config.toml
encoder_norm = "batchnorm"
encoder_activation = "hardswish"
residual_init = "none"
lr = 0.022
batch_size = 64
weight_decay = 0.02
Rows from block 11 of the encoder, named by matrix and row number. Each number is 500 + 25 x the weight over the matrix's rms, rounded and kept within 0 to 999. All counts start at 0. Numbers have three digits each.
# convs0: expand pointwise conv (encoder.blocks.11.convs.0.weight, 528x88x1x1), inputs 0-43
convs0.83:515521511471508492532490512491471511504551498537494518492450505512519479495475500470509537532511516478480525541491538475484481485462
convs0.84:523513497525467498513518457488475505512523495439478484547528474491545508539532552518501501519461468485484471487507497487493476478506
convs0.85:517498479507497500506516493500499548485491485489503516488488499506492530489499505511535491461489491486506498482531476519478460487456
convs0.86:484532485514444488496522468505453540493457540520507515539515535520512487509471490509516555525483502516509529483487522515511483457499
convs0.87:482541457483517518498492536477504498508501545473548465477482514472480529493513548486500533503519470474464496527483501453505510501497
convs0.88:520490548493519532488411540503530527487491529494458494486509554482485550510499492463490481502480514495456498475509487503493530467520
convs0.89:500513498506468505529493470489492443509503533489510515526498490529514492516498523485501485468541530465506496479505537488488480502490
convs0.90:524497526485512520519489535524550495492505523478517492498513481506470510424477522493503469468486529453516503516544518453489523533542
convs0.91:521446505491528479498468492522537524542493535508463490507496455537511461491530486470529474505445481487511475517520460443497478524472
convs0.92:513505510510489491495491484531493501503537531502529523507489493512509495507472477465518492502502495491500462482542520486533489499474
convs0.93:551495477513490504523461528496496492545499504479456515477496521507470509495495512458491497489510476517427500494503460503495504532462
convs0.94:498455476514518538523473470483494511474491531486512506521511488491517497514516502485541518501488536486495520470471488509518530544498
convs0.95:513528472449523524486506454498526486495481523478465509477527497489481493476538515489525472493492510476502491507541495474507531504516
convs0.96:502528493508466482491471524462465505519510521512496542488476526505493493516523524479512483522512498530523465532468506474532469512493
convs0.97:503534527519487517483501483472547497491498472531479498491494494505508474502512509501548481518458503468475530545521499476503492499556
convs0.98:542515515503484543482466531522493481483488474497503522510492478490514504516481544501499526492562536514493487509479507537510539495476
convs0.99:492492511514534496530467482504528512473538495526496511454492469516484497531501517497482477499496503455515485507468477530494494514524
convs0.100:517457472520556453525446484510515507526479561510472481504481455464506458483520512497520452519490502550555494482490476525541494524481
convs0.101:470479506512489480532495504489481543541501502528519556539483528505527466495503468472507485494500469516522496536502437528472496488498
convs0.102:527486504523500491478495489496479530495474494507519525502537507537501482513523485487481461523480502513497491517506489540497493514465
convs0.103:505496543477482496484488484497491494487473507493448475521515543497538519489526500511497451516495522521460517494530480518534504506542
convs0.104:449497503508482534492514519484534483467512473463496523529509485522476543510500503501523442471489548508524479523545504446473486517486
convs0.105:501489507467487501513505480513518508464531496512495525502473481505499449455524526489508496536477503520494528533498539464510487526541
convs0.106:494481539513467474489508497454462473505505534496511500487530481488479499485471457444526479517477498493520509468532473541504486486532
convs0.107:540490444490514525459478514499514487474509495524492501504498505509506479509511514485501543486482457475507485476486493475515529545568
convs0.108:491507494491481490511506516454482494496502520498520513494506515512514496491518511482509477476471530523533513506522491492515463507520
convs0.109:555511523518496499496466481522482481457499429520491515533478528506520492495478558480447488478501521498483515485535514484521477518491
convs0.110:472495527524508489459485459494492534555494540472524460486466509523487443506468524499536478512474476514542397498552510470483495473493
convs0.111:520526541514537518518493494498504495487464518502521483506475499512531437489519484525432497475485532504546510473512526476470506464510
convs0.112:492478499497459536488493517515498478496495481506503518495433472530482522539505503492446516509531500480525491520477485537528525467476
convs0.113:528517496468488513526519525519492480475507450471507498526460448525516548491511539496516523525486483472546548517517509489508467531477
convs0.114:506526504482502509468525528513491507518524476542557508514459473496528516532531479473501504516511457457529481517515503474495532502526
convs0.115:489545517468489488474485512486509502448494504514581525548464462474483494514494493463505488531473492505497549506479543497469477551499
convs0.116:509528517494505580515475523522507499471484532479526480532493461482528565515507541495512488517536531465510527501494492459487501467542
convs0.117:484552521507532537507476512484498521505508496501535535498521503467527495501457496509557505546520468485552516509475489515459503472500
convs0.118:469491502522482493457501501481473498506506491424494489477499506483542537501440453509511477485575532507514513539509500490458506508552
convs0.119:525512499493528477484547510531548488491502453517544486485481477486530531502466477498492517510485444493495537531494497503517455510497
convs0.120:500556496479489474525484476535515526495492516499503526503494484481497504494467505467532479494487513529515501481506532515495496503497
convs0.121:460464514462531498466456490539484518493504557490465518476470483500497512515503488504490471508540469458505518506500504463474470508524
convs0.122:480486525468514505500473477461507482531511503500490508553481478507491499462528537480505497536455516477467510522473496495536517534558
convs0.123:529524486505529499468475526513498499527475492484487529517485501473466485484445495511528465530531511499500517511522506517514507516479
convs0.124:526495509520512475496489472496473515468494512515530511483526486521490485539452492544511495509486511522474502499493492471477446431488
convs0.125:502490542529513532509496501482512501499447511505510510528480448513509486517482477496510517506482485483496474493473512529571517480477
convs0.126:438483531496460535533497477456508535492499521489510508538513476480486485517499499510485487494464479489472493517509511484525501502516
convs0.127:498508486475489493462498533520518500475510491515471532483503529522483533476449512506517461521460467511519523519471467493444439512480
convs0.128:491566502523439536475471470459496551444567479494539505489488497512495510490518456521521475474507498532515524495500528489497467551454
convs0.129:504501488477506540458540510501493491498491512515498506488467464525476495515507477471559518500466493468489523533492498545475497516468
convs0.130:534483494516532520507485516482549514485547482498539522506476499525484493443513525497476527514517516470496510481480499454535495526545
convs0.131:493500508484491483466472513487525518518545512495542504544502511484525461444455471485505523490492517475476486519484462518503491537511
convs0.132:523463488530453487497505509495509523486490478501519510475487499515489471478503537501477507491503515498493486494511460508554526492484
convs0.133:516563518465476503510484518532501489493527471496528495478495487519513542528495494491538556519529480497479495528474470553474536462471
convs0.134:499515496496513494472481464468552488520480544511504505478485504495460462471453475500490520501496520477498519519462556511476516462509
convs0.135:528492527480483491530480506473480514506506504500537515470538503475520512483504480509478475505536466541495509531501490526505472495527
convs0.136:499516513544517520515520493514446529436488455484538498511511478525509439535528484506500488534501531471532482517465506514483509541473
convs0.137:509497486490464446459527497553501515510461498475488527507547533534517505531498469532538497506451499536496492477499503533523498475490
convs0.138:512496530525527501500469480518573483506501523473454461550491528518544497484536468488513519506485489509471520489487498508531521471486
convs0.139:536472499486525488502511539475504497496493456527534517531490457477484530475482475522509532511475493486562489504474508435447498530508
convs0.140:482483458477511531492491489491516524459514502462503503457486509538497505517475504469497511499498509483528453487498502474513488560521
convs0.141:504501522545520529500522525502472492484478495524510489471500519467483508516501501533492487521510472500566503503463487475483524514497
convs0.142:493483520492540477514481496501462537491470538483487538479496503550514492487476492535513454527503538563474530480497492471474534547485
convs0.143:466495503485482507481564528484453520502469511532546513509489483489476489482488543477517519489461551466503517524511494522498516493518
convs0.144:516459467477456454469456480492552462499505485530452506440526475494454507518517504456532549488462484508485492487499465458545492581522
convs0.145:498486553524453523507530485487470522521504446483527477507514492453499492549489489510484515486531466481504458466527524489495500509472
convs0.146:485503486531513529512510514481545518547514490468469507490473531531477481488482517512464517515503490487522447499537497488500507565544
convs0.147:493499519535504468493470496498537504500505472514479520504466498493545498485485452496507483498490449511530464515490478543525545508494
convs0.148:523446561460552508461515489503463522518471535501543478493499504459478503485475496487488465506454528513508540465507517490514538563466
convs0.149:492511494524482503515459476488474491498536500507518495496499483501509509508502518471520465480491509513515526514543479518492523562521
convs0.150:480578498515505459515474492482498471474520494546513513506493523518482501502486520498518442479461519535494498499478469517521470532435
convs0.151:514474551496496524495535535527446465484499470518483496495516472519477512452541464459450512522479496498501500498522537488570467493491
convs0.152:495524496437488489469546513458484509515517453475514519482474534466515527490483528503522456535507524485545490501500505477516541546499
convs0.153:546498545483488514490469547476504513510464537495510503482481561476519486473462516487506518514514464513474504480526458486460548500466
convs0.154:508491509482507509519511487505518528495551490511505504505510496467517494488438514488479485496555521486499496555509491496485477553509
convs0.155:512517482522486494492451459520517482562559462476489482576520545531506479488533468467532504486457476502466497506487517477526487530519
convs0.156:474452428459499531526503472475491508498473467502496479500485474487502482502506482477505542426535482529561510507534535494524518521427
convs0.157:521507458529414525516509493507528530504502474529583530488498570512498470520546529504493466525483530497494473492520506541521509478479
convs0.158:534487519527522461522507511487476496493526470498530478522498500461463508522504528499521516475509520515506448491465497440539503488473
convs0.159:498543491513522499548501496489484510492527494479474511531504512481481534516472460484489481462514488506514459513507505538530498455548
convs0.160:488494497468484468548494468500476537475515508541500460556512498489490522493489498515498503511493507528498538520519542531511469475504
convs0.161:484530488529533490511511491519510516501530438517483455489479446505482492473487524495484464468488536520530487509543506511529502511444
convs0.162:507532523498502526502513539479534462477518528466531485487499500515499527455517473476494526446498528511474516494492535484521486504500
convs0.163:489530519519486520505471511520538493488496489502501464501506444467497545573502505549508515549489521502498504533521464513535487468476
convs0.164:527462523538522489516510567480470515504451484491499479452466501513511465522504489484470487479476499499489525481501549472505560494480
convs0.165:498486519542514486510522509470479473493535481484466489509491500526479493457492501498483504513519515471509506493513518498548519466543
convs0.166:473546457545500489499480524485484503495540467504470488436490532519499539494514498485479525484497468510487528480505516537510491463534
convs0.167:490498551518517500489442500490505489483505506538508507484499450484488486531483546521527508502478518469512462504485482509511479471515
convs0.168:509490467453505504476481482496534502476495533524486489458488487554522560518472486493466492496528518541501497518496508531479522478519
convs0.169:503474493491490503528503502510515514475509516493505458495489487470515522510484494476454511497509471506470505466496481516513531476547
convs0.170:479469478493487511502528461481482510504520499476477513479471529489532468443449503483503473515508482492526526508511503494495515499516
convs0.171:488464519478470500553491490498486536480446523447522429548481515482518551531504541520495440484504483512563510499537523457512505504454
convs0.172:478501503537511509545461539519525485532475497509499505499525472462468506490485484523500500471513520511473495494533455494516496492539
convs0.173:512502498544502498535487467525506467494534471503496486531540510442491506527451526526498480478464487495498501490530510471506472504496
convs0.174:534547510486509524519487536516489499487512508494492520501480452512480527470468480458494519506480492480522506516537516451488493509520
convs0.175:504509498523485508497525512545543464511494459455485510477520479494491559487444499501522464478482520515479509516552478500481497532529
convs0.176:510489516520529535489509494491481501450488517494546497553483483505514453506550513492475513517467491498465514451509503492468523515523
convs0.177:508519525524479458480512514470494484509504498530531490519487500490497496576514484504491487527531465539492486516503453528455509469469
convs0.178:482502516518479481481519503487445467496516451504499490502487534524531524467553472503508508507559425525468528525527501524507477490509
convs0.179:475425529532503466487526433530452524522510528487490509522490491510484547524468474489468497495519520544525526483501499477527517495498
convs0.180:495493524481512503474519511538498506453504497530542531536466455524476503519471474460507521538484496503516500504503515501468494481477
convs0.181:543435512467556521504493548489490491471469487498529467503512485514512493504451508503520488504533492517478510525517517494547529505451
convs0.182:471525514518538502492508461487495525510524480474534481517494488505502478516482507489520484516526472485522506532511513525463466537548
convs0.183:472523510472486513502524531541499509480563476504551495519497506504486508524474471545510523451488521553481523480498476484507467486486
convs0.184:522505491496504517541534513504506463501461523467498490485464510519508505448486543478500528517492514466488485478456528467492523493556
convs0.185:485538497484536456494521499525486493503497507488516478504480533477475470508481452519524519520544472463471478511497444554498511492482
convs0.186:505444518479465422557516536524506492502493504520524425450521466487485496500472460479490517524465488508524482537511522467498490472498
convs0.187:512472516510475518523520508545504505440489535482520478511450493491458513517490501468509473486511514523513478516522500480490513439523
convs0.188:444514514497526496514510527524529504492529502482515530492465517492468497547497477493492512508516469473519491490508484521499500479541
convs0.189:436504509474482480489546494465495483471489487493515509435501486489476455546487545520486498520508508479459510490552486507546519531502
convs0.190:502503543509527469474457499475553498471495512510562508498488512469468521537489494474503494502521504523512464512490465519479501525515
convs0.191:513555524484486532478475529499517502494502476496511522521461498517471473486496495465506463519517532498469498512491490528475501541532
convs0.192:536545494476489525536526500513525489477489488564470515491496503534454445529465529447457538510488459466534472513475470471474494512487
convs0.193:492508484494480499497467512531477492501492533478502465533527498515467490477509539523533495489568513483505474477476491465453492482517
convs0.194:481509510467505487489495499489531473537518504510502498510506492534525532473516514493474511522508457465494484498570532497528470519452
convs0.195:500507491466503471438501516523518489521501474474528560507517533512467527455503542484502499522507473497466476524466467501512474554516
convs0.196:523551490485458505514460481525511545467490505541510504511522501469526487446508535479496486471532557461526460552480502471462530440526
convs0.197:509542521509533465542487511530485483460535501543524523474494456485507478506513485487524478496485472509497508539518538478497443478493
convs0.198:510484531477529520502487527509475503491483533445524512526503507475489470536496495494481484502514513503493504522488438475517526484500
convs0.199:517434523522506469483486456483506531500487496455503493498513519489515473553506536463463527495498490471490503485489524536554467496485
convs0.200:500488522491542506475512502500492509535481487479482502501496529524488461477520491491510487483509488502510457512466510487501490504525
convs0.201:506503511552536509464538479515510491491542503460513444471539502435500510523442513534518523532462501530477545487528494498499527471482
convs0.202:505517524512489487473491551508508517515512487469484528496507506499498521467460484501516487526514511482516563475466504495482515519478
convs0.203:506502520481498477430512449470519529466503475534510542472435452494474504482457486512500484522490477552491525526485485523494495504501
convs0.204:501543557504559452444495500517446535498469515458497515492499506515506503480463451450482514491466478495473466530507456501502500514459
convs0.205:524480474509502512501506493505493498491527482500512520457503545518510505488448557516528515478519538512530513502495523487490448519511
convs0.206:463505487508512501463520468492542482517517462452518486468499476490498495471506527480495508513485502496499471475522522501505511537508
convs0.207:526537505536508543527439489498495496496521526438499502501448484462484461447501520560514493509522499494481486468478485540488456497506
convs0.208:489499506506526504493510473487454485515534510529482509517542515526518477472525504515476507465445549533477524487506497495493479555441
convs0.209:520475518499519493483564526518479522501504501481536510506471575513501493494481484490491515503540497503521504508555521490496506454531
convs0.210:504522548483515497488518520478492479471512493484487487489509450487478542467517508507519501446459511485526472486509483503528505507540
convs0.211:493514483501495482518497529512510525521428515526497503570515486529477511463484483517469455504475489474496492498507455529557473456518
convs0.212:490459514504527495519542521480469501506496547501508534513499522471489461531495507495502475486509523492489467529509510505497503526469
convs0.213:503494456537499511503491462487534447498471473483476478492500487513480568498527481486476455479443505460477480488491485473527536542534
convs0.214:511483494518533474509479552509524478473462491510523488532520468449492483522487527518513548483427543461455503494528486504503468445496
convs0.215:493503514496506508485485500478468507502491486500469473484516481506524496469495476526504497524513478488519541473494527506458502529491
convs0.216:510506481530475523474462444493528499533475514498534492508515533520486457530484470496459538498495516529502483498499506525511460497518
convs0.217:515496490525525484478480520501483480475509494475506508467475540520499495520473464536480505483521513549545495481479528439486544463508
convs0.218:538504460498491470506481499498524522523482505528519466456480490462492509524501545487492490523508505545495488498502471472478514488495
convs0.219:528524529493511481539495504541493515459454457516501481535498470516511539509466490460487472507523522497480511520523475488493493519508
convs0.220:505465459466562494453566529492490521504432517474516510488476461523511485511505486453503490520538498467473485509490489513516506558535
convs0.221:486502526526511471504486502500494492516468509467523485480494485494536444465474468491518511505496518526483507511517518506485492498493
convs0.222:537487481467435496543466517507517498489559535484405491480493574483502518487475546479495519534475497493472526498481481527538467501473
convs0.223:499474540466508457495513493541494515491501498491523514504505508530519493497487512482524457469554558494532492461489544472497511525469
convs0.224:487489535514484516468473510511492516464501565474520518494459445491497550523490481478481502490523481500512492527455497522521487518509
convs0.225:523514508466493509460476484474495499490533468534518480518488461477497455537482505500505540555479505520502474488491487520483477537553
convs0.226:492514488501477497504483527525499517506489483479473502523463505499477487500490505490575521466543456448487458501493513562530477526508
convs0.227:506521514471467510519508493520521435484491489503497535525510513498515552537504525520481504509542529498509496523513517473515512501497
convs0.228:532489536527491489507488554506474493495466498494506548485485486484509458499486470487522481506526477500480501515481470532479531486522
convs0.229:521494512487499512504510526525477503468553485479533514545471473505484479444486501493521513507507512493530505515491498511489487530487
convs0.230:533452494478516506509483495527569481489479510541488539457434497501493501475482486496500539494518488546531477481504506536500487522487
convs0.231:436465466533512499526524510467493451530495509476454448483480471464508519471506512490545477480492528467542470520508497462518534504539
convs0.232:471492528535535481518523483541472501492511497479509538538490475504511484512468502445506493494489528527514479528511549474501522496503
convs0.233:462502492535484528494503488497477481493480488504497481498531542500528509487473485506466524452487510526503482443489449480541483485510
convs0.234:510531483489509480481480519559505531490510476492486518462511512494473504502460524502464515490545462497570470488457482514527509508522
convs0.235:570530525513511542483546443571526541528494523475490468484480537517521509473512469460483506486517492498488492487513510524500506544471
convs0.236:515522496475507499470471495543475504519482507499512514496514507539542496558492513501488570482502492463494469508467506456467524480539
convs0.237:506480474501487506469492499538494466495521472512503489510507487546491506505538468471526514504521502507467566522497500471517472506484
convs0.238:529546465506475499480470492522499496515466501473458442518500505528475463472528501455508520465481481518481471493512485522549534549513
convs0.239:493543476516493456515521497487485504492499471491538518465501508476520531462504527543510481486496524519534509505502480522487475519516
convs0.240:496502523476547513492509487462544524520556503523489500507471520512470453493494534489508483526495534479517502491491512465489515516547
convs0.241:521503529474497492500438503512454516494507473512540511551493473493485507494444504495507485481504503478512485531536516469509519514445
convs0.242:466453459502494511499496529516521500532468471450491496467524473479526513506454507500472504476541467542531522499511490490473475528507
convs0.243:487507506448473505517477511494530534497488471481521475480472508515511492515507469494492501519509450505522495508494474564514486434508
convs0.244:478432523517487525482538527491543502484526494483495504502488489511511504500503486455481512489507563493509501557489482463517537498507
convs0.245:463529471553478433493459494444489511510458454483524545463497479466505448489487508486559473508521543511477533548510470505557512513519
convs0.246:465501488494523514527490512469497468475506532475519494477510506536478490547467525513515457483453469477486479478528486486508462514480
convs0.247:499481484500471492473496490531543495523479568519497531491495519549489484474504504479506512527509494526503518505500523525529477534505
convs0.248:475476506519540510505536507488525466522511508496478526489468522508506507464511495497461509486492496458550462514512474513450484513512
convs0.249:511522481503556542496548498462547528528495503480523504500504501531482462455477539488456511507530511488515475493498454455526499492548
convs0.250:521489537509504485489507519518500506454520524489496534502521487502477503513508463556515524499527519479529564506522553494489499468525
convs0.251:492464557504509472484518519466560483473501490511467513478476511534467502504474459498479509499512507504484508526502536501553493493523
convs0.252:511504500567550520512481488476528485523569503486519501538471521531529485502460478503467528529492538471543508469536448505494486510536
convs0.253:506509487516527471470470536508483449493535531428472467487504571499513540515466479460491476550527503487478530504468456555533483529514
convs0.254:493503461479475458514505518526465518502487507511521483522470491512496538496524513511533533508523502475460501496504496511518492480485
convs0.255:493504497481431505502513493511450510487501489509523521517503499521529494529499523464479500520489504506521519532493474479501520509459
convs0.256:473493539506486502508476486466512499553475512499574522521497489519480473479490482503519527515515477503525489483458500482479507472492
convs0.257:518507483514541501463537490495538493499498448517486529487524487501526452485477480492497478499464504469558508487506539475507481523487
convs0.258:521516511507461489513470476522530510517477510499494510514493506529522471516540523441517500505489555509463515519494478521466483489526
convs0.259:479492506500501464525499489522493479503460490493475540475489511541475476486493536461498485486508515519467553500512491462473502503486
convs0.260:494516514490528531496480479501532491539519468484497516499495475490529483514499530503522468529493502484500503487501540455531519554520
convs0.261:529489489485515518542512478486500538494484544509518486479463503518511506501516496509463520508511473519568517486506514475482461472483
convs0.262:507530491524497497458478505537520477508505483521477551504472488531502489524509485480522508465490504483489495513515486522489525505532
convs0.263:528496523492450534528487509556511491467500500507483462559523489472513484514532513494450558499540506498470508487489511510549496502517
convs0.264:505468546497466499502518493521473528508501521477544495489519501481498483521512491493477468489504488515520511510459537531481507463496
convs0.265:467525530516472503483519496511516519487476464487500506489491541518505501506452502520473489490517474509509448509524489544492502499473
convs0.266:463527490495511513471503496506518486510498523528461511521498495464491472481501515523537470483450529480486485555519542460508470520489
convs0.267:501481522520523495465459493479487499538495536477521479548546469454542484509479517573505498529472472497497513474500453470490506510492
convs0.268:509500448517469537525496532453513491519527523526506492508495479477541498525467421524463499528484458483516536443471492475550489486475
convs0.269:506538502491530520489508519530554493470521524484515484494505519498510545468494528487498494475492480496524500498496494484493513485500
convs0.270:522541520536491525487517483485517498492501476497468519525483557519520497455507511480446476483516480487512457478493530480524511510534
convs0.271:520509487513474497496536518486519507521489473474477510447471482527498500482505508502501487496477486498543525490490510500509508554496
convs0.272:498535470474455542516460513530524524493544511482498502474504486515513547512517473509476498448440447482502518510486560515522455487477
convs0.273:500466525490501477489464534502532484541514483501520522485468518499458529488478508506490520515462471519504474490520454519480511443507
convs0.274:524514500497506515497503516472528501514475477477524532539456484458518502513511504484526514469503468473549528480500530521530509511504
convs0.275:502515492554489482522486511493496535534514490533500493496467489502491494473463503520504446508535475511485475469517507538465464509473
convs0.276:524492489466463488497495525537497482518490501522517506498465549493463529547534526465533518487530482517452451480516473478481504491528
convs0.277:515481534506517503483500517502482517502510474515488500460537452468491564488500446526487476531472458485510539512533470535527468536479
convs0.278:534540476492516499491465544485530449464532512451510484504500503505454471525508512508502535487518553485498481500525480442494501500519
convs0.279:497522475511496467530536502526498480487486498478532480491528499475526522516521517488480519488479502475512512522484494512506484514511
convs0.280:512531471490506476520530479532496527510514485528482503514480478499523493509489480470498534536542455499479516519549526515502455518469
convs0.281:499507513459500488477504525510478521446530508484553479507535489494511488490477519470499534499496514504518504538503547430502487524504
convs0.282:536527538500541477512523534530502506466486479519482512504483485474497513541528502457482520519486488495479490522500512509490524496495
convs0.283:518508527473536512480488456483544457491521515488527497481489483516468501511518503484508508483496545497478516503469457463543457563480
convs0.284:509536503503544447520532482537528473453556494509478462504524510491497468478501499517531473472460543491457510509529498470506481552524
convs0.285:477489536481486513501469474545460506524488488515476550519450504479521485493497485495527511530546508520497474502530514507509473499508
convs0.286:532470505496509558533505505507504524520490523488548417495440481502531502492502535496514488491503519529519475491542502490482461529459
convs0.287:508482489464498490507508475548507507480506485453522515476531476492494497478498468504503516459511496521525530502486507511490477497496
convs0.288:480559501502459472524565497490513496480452460504523517490505528530507513492467477473515513511514451465481453540489508507475507512470
convs0.289:496486507489498516437501438455530482496480516529506510487520469492466495535482436486528522480469516487498543501527509463537478541519
convs0.290:500476496511500513497489535500553515525473491492489537503506530515508454469468534475445497529510476487512454535510499501536513521526
convs0.291:488464466498544458485512501482533527528451526483492538512520497548508448479497502504512485520527542463473499525504457522510518496511
convs0.292:474505462464500474489523517555484513490497463494497505506510494518510476522529489516525464495503501467487448474533506511514504472477
convs0.293:487486494541512493514503503538456508488510522519485545539498513503508510505500498506491461481508494479472455505496460491507465496506
convs0.294:487509525540495447504488538491463474450510496508508518523506485485500479515492491437509508506511467505520512514476506528513501474517
convs0.295:526492481499496542475503485537504505525499500534475491568510549535490474463458496462506511533471484482500462513533498427471509516500
convs0.296:488500513468514522472497514508529480492507563496505446495514492499482496486494496458513510487532502464492475500551483515520478532518
convs0.297:513493460511473489488469515514494489502505513483496468465459462447473495521490543515496521486518498508546477498513452552497474468501
convs0.298:512486508480544517486508467490488522497535541525489529487479557499462498543523481440404491504483524521491479477526521520486491508510
convs0.299:468471586527450496502501451459523509496449509496530552481549458467450476517504515497506512522502512509510491528501471501513464494500
convs0.300:519479474482534504497475490585506522489504511511508533490509482512498497480488512479511510528537509480482496510482499491493502543485
convs0.301:523526513478496524488514488524493444511479498455461534506524518472510474556510469490510519495539476471491506528528515506496468533489
convs0.302:512488535480516524488503511461537516525496476517502518493472500508499509481505530461489506521514473470520520511539496457510497531509
convs0.303:490514532487537490476512475537513512465479503498438479495519500540501454505476475470522511510523502529505509529477504491474547459465
convs0.304:507542483463461517475534446512532485476499539486500506536510513519490504476491468488477541490513520494489482547482477476521507535510
convs0.305:503498516469524527491534488499527539496494482507490488476485505498516500464528492512493494466513467495545539502500486495486486467557
convs0.306:500440490439441522466467498499494499444478523503564527479482538506493439534496515527501523501475491537515507492526473540529488540478
convs0.307:485477532522452482496488523472472508519470488494513563509548467452486504519478490492499501510508461482501548495465457547524489496509
convs0.308:475519506496525487491458484493521488481557514487513492526455505489525487507518516475493512507498503459533515537504496483497500538505
convs0.309:540521473532443520491499491527499520474475500498499493477507512469508474457511495481489492496485550467471507539511499443470565507553
convs0.310:503539486527485458511480499470494491537539552504446492516464468495504442492520508498511538478513518472492485498496491494485522566540
convs0.311:531456578510503471480483508450477496513492497529517482520506482517488529488528470498523510511474489450469472476497443501546462581507
convs0.312:526522478497526533518476533497467485454477505493513483525469491477518473546498537490517488527477478486485547484482481498512501509476
convs0.313:480505481497512529490496484449513521505519522519512519466464467510454479497518519467493497559507466501490480518509483494452497513494
convs0.314:503493524514513470474485507545499515489506447508522530465491498528491532479523455462525476499510487466518531508477486550550495486467
convs0.315:509501485469500483505521463530502542501535510525501518522467474506497504532528505502508494471508495443501461512505518516477517511452
convs0.316:444469493466529542491482485492508531475515503542500501495529457508512498479486507501499519513493543479491512461484524481493497561519
convs0.317:517499472523470504519434507545503489467470529507508505533502510487515526541447552491529527477496447546505487495492467476477521441483
convs0.318:501503424545475465514510490537524513506462494504484503490492522494489504537492474526497510464509478515508469487540478528492483514492
convs0.319:534472501499534505461511500531511462469499492489520507486529489564527485494522501448538546541507473510471472502493530491489512493569
convs0.320:518498471487492477500525496522515485484532504499488516532482478517522498497454504513492476536482513480504488514524524522487490492484
convs0.321:516486479517515485494471511466476547489524485541506525521495510514443537460458499547544547528458514515470514583508481497459474525505
convs0.322:496542478475487487518501500506488525447502499501470546455504501491429515548516502537478517480541499507532500491507499510546537527496
convs0.323:502503543526456502524470468510498486477489510491540513527495493522496508520498520465540516524498494512486522495472490476511496500510
convs0.324:496504491504530538483489474490503493512536492510463513538493536542527497492512498445518479529498500526493472524504494530520503512532
convs0.325:502519491469502482532543467522470473488533505503484469490511533516485485467507458507498506494529520530498522501506513459501513508536
convs0.326:505506516480543494507465471494499482539515532475492499503503480470479478470471459494528469509491529493481498461537482495524485514510
convs0.327:504524456505520528504500529516513515477518506489504529521463486515526536488499524506486503504527473465516507528491517495491514493505
convs0.328:483489521484506498473499515465442506499518497502499522529542467490485430522472490529480486513490513517549489479497496485463510509523
convs0.329:488522491490536512554495516490457474496496506497499467475496518508480464502551524475466485523490462481488490487504458521531524525494
convs0.330:523471487483548504491497510465531494536531505476553521501508519520474487489461525473501496487510537495505528520490491482528518522529
convs0.331:503465514451515521486486489479534465509490555500500469517487486513464507482475505488484539531491502488513447489483506495508517469584
convs0.332:509434532499520506483476525471508532532482519498519486526453532486466478531547458462472491513514491538512515488564519489492493503521
convs0.333:499516503474519502520488506482508520497505496479505556479507469542523501498503507490482500531522485483502472491491518460512498582474
convs0.334:506489460478527520488433503508489521537488469505453540455531518521461479518453428490497466507510527552492521523481473530507494502500
convs0.335:488434492458486471467479470491483452521511518491523535455493515522470474483453506496496487483507470489474516471511490509473472537498
convs0.336:497485527498543494521465489523508517487488531491478513512511481503525472510494452474510524508513513477501522493515439480467514462508
convs0.337:475501489494497504504496477491455489517487468523514500500467509516498486534473488520502467478523493468490448489504547536522503510556
convs0.338:497509485488548516508504481539538488468539521475499460532483496497503476510466488520509515506469477525508486497474517497549513519511
convs0.339:512529450496541483526528501501473532510528473469502507499476521498520488474462511470482523480499480545518526503459516481507501513497
convs0.340:490505522557505478512445517541531518490502541495535530527553486483481501479501512516519547530480482489459520467530502474510486508477
convs0.341:436519480506544518481471516514484459490472525501507521534530474545508485548517494486486522499512510499489512486485506519477462560520
convs0.342:520471484555514512539478572547482491482527535526491469521479504481568467513544494457465501469459507482481520445473547531511497451468
convs0.343:516503456476459505474473469514471509503499506480505505513505518472482502531451536540471534498497442557501483503521474522482486486500
convs0.344:491449432466497473479531470528459474547474468545507509478508516512492438492511533511523480506516482481501513494493479512505506526524
convs0.345:534471450530438469500464491495502454530531512496503495513519539491491502485477479480519491451582520498477492499505458577471495529461
convs0.346:499483484519520518562442551522479517492507518483410496473484508523481517507497493482487480477527530516524564474480521491489465516536
convs0.347:484524490508439504539495474493470505480482486514496481516490506486490495514488497475492505498478471478486515532509520482531544504499
convs0.348:537497500511512503486502531504495519526457508495480488509515529542521520528474535478517471502494510515455511515508476532486513478478
convs0.349:514520453464451537473552515508478466534496543527526497501490530513492487492489520498501504450477537467509511475536492496505474518521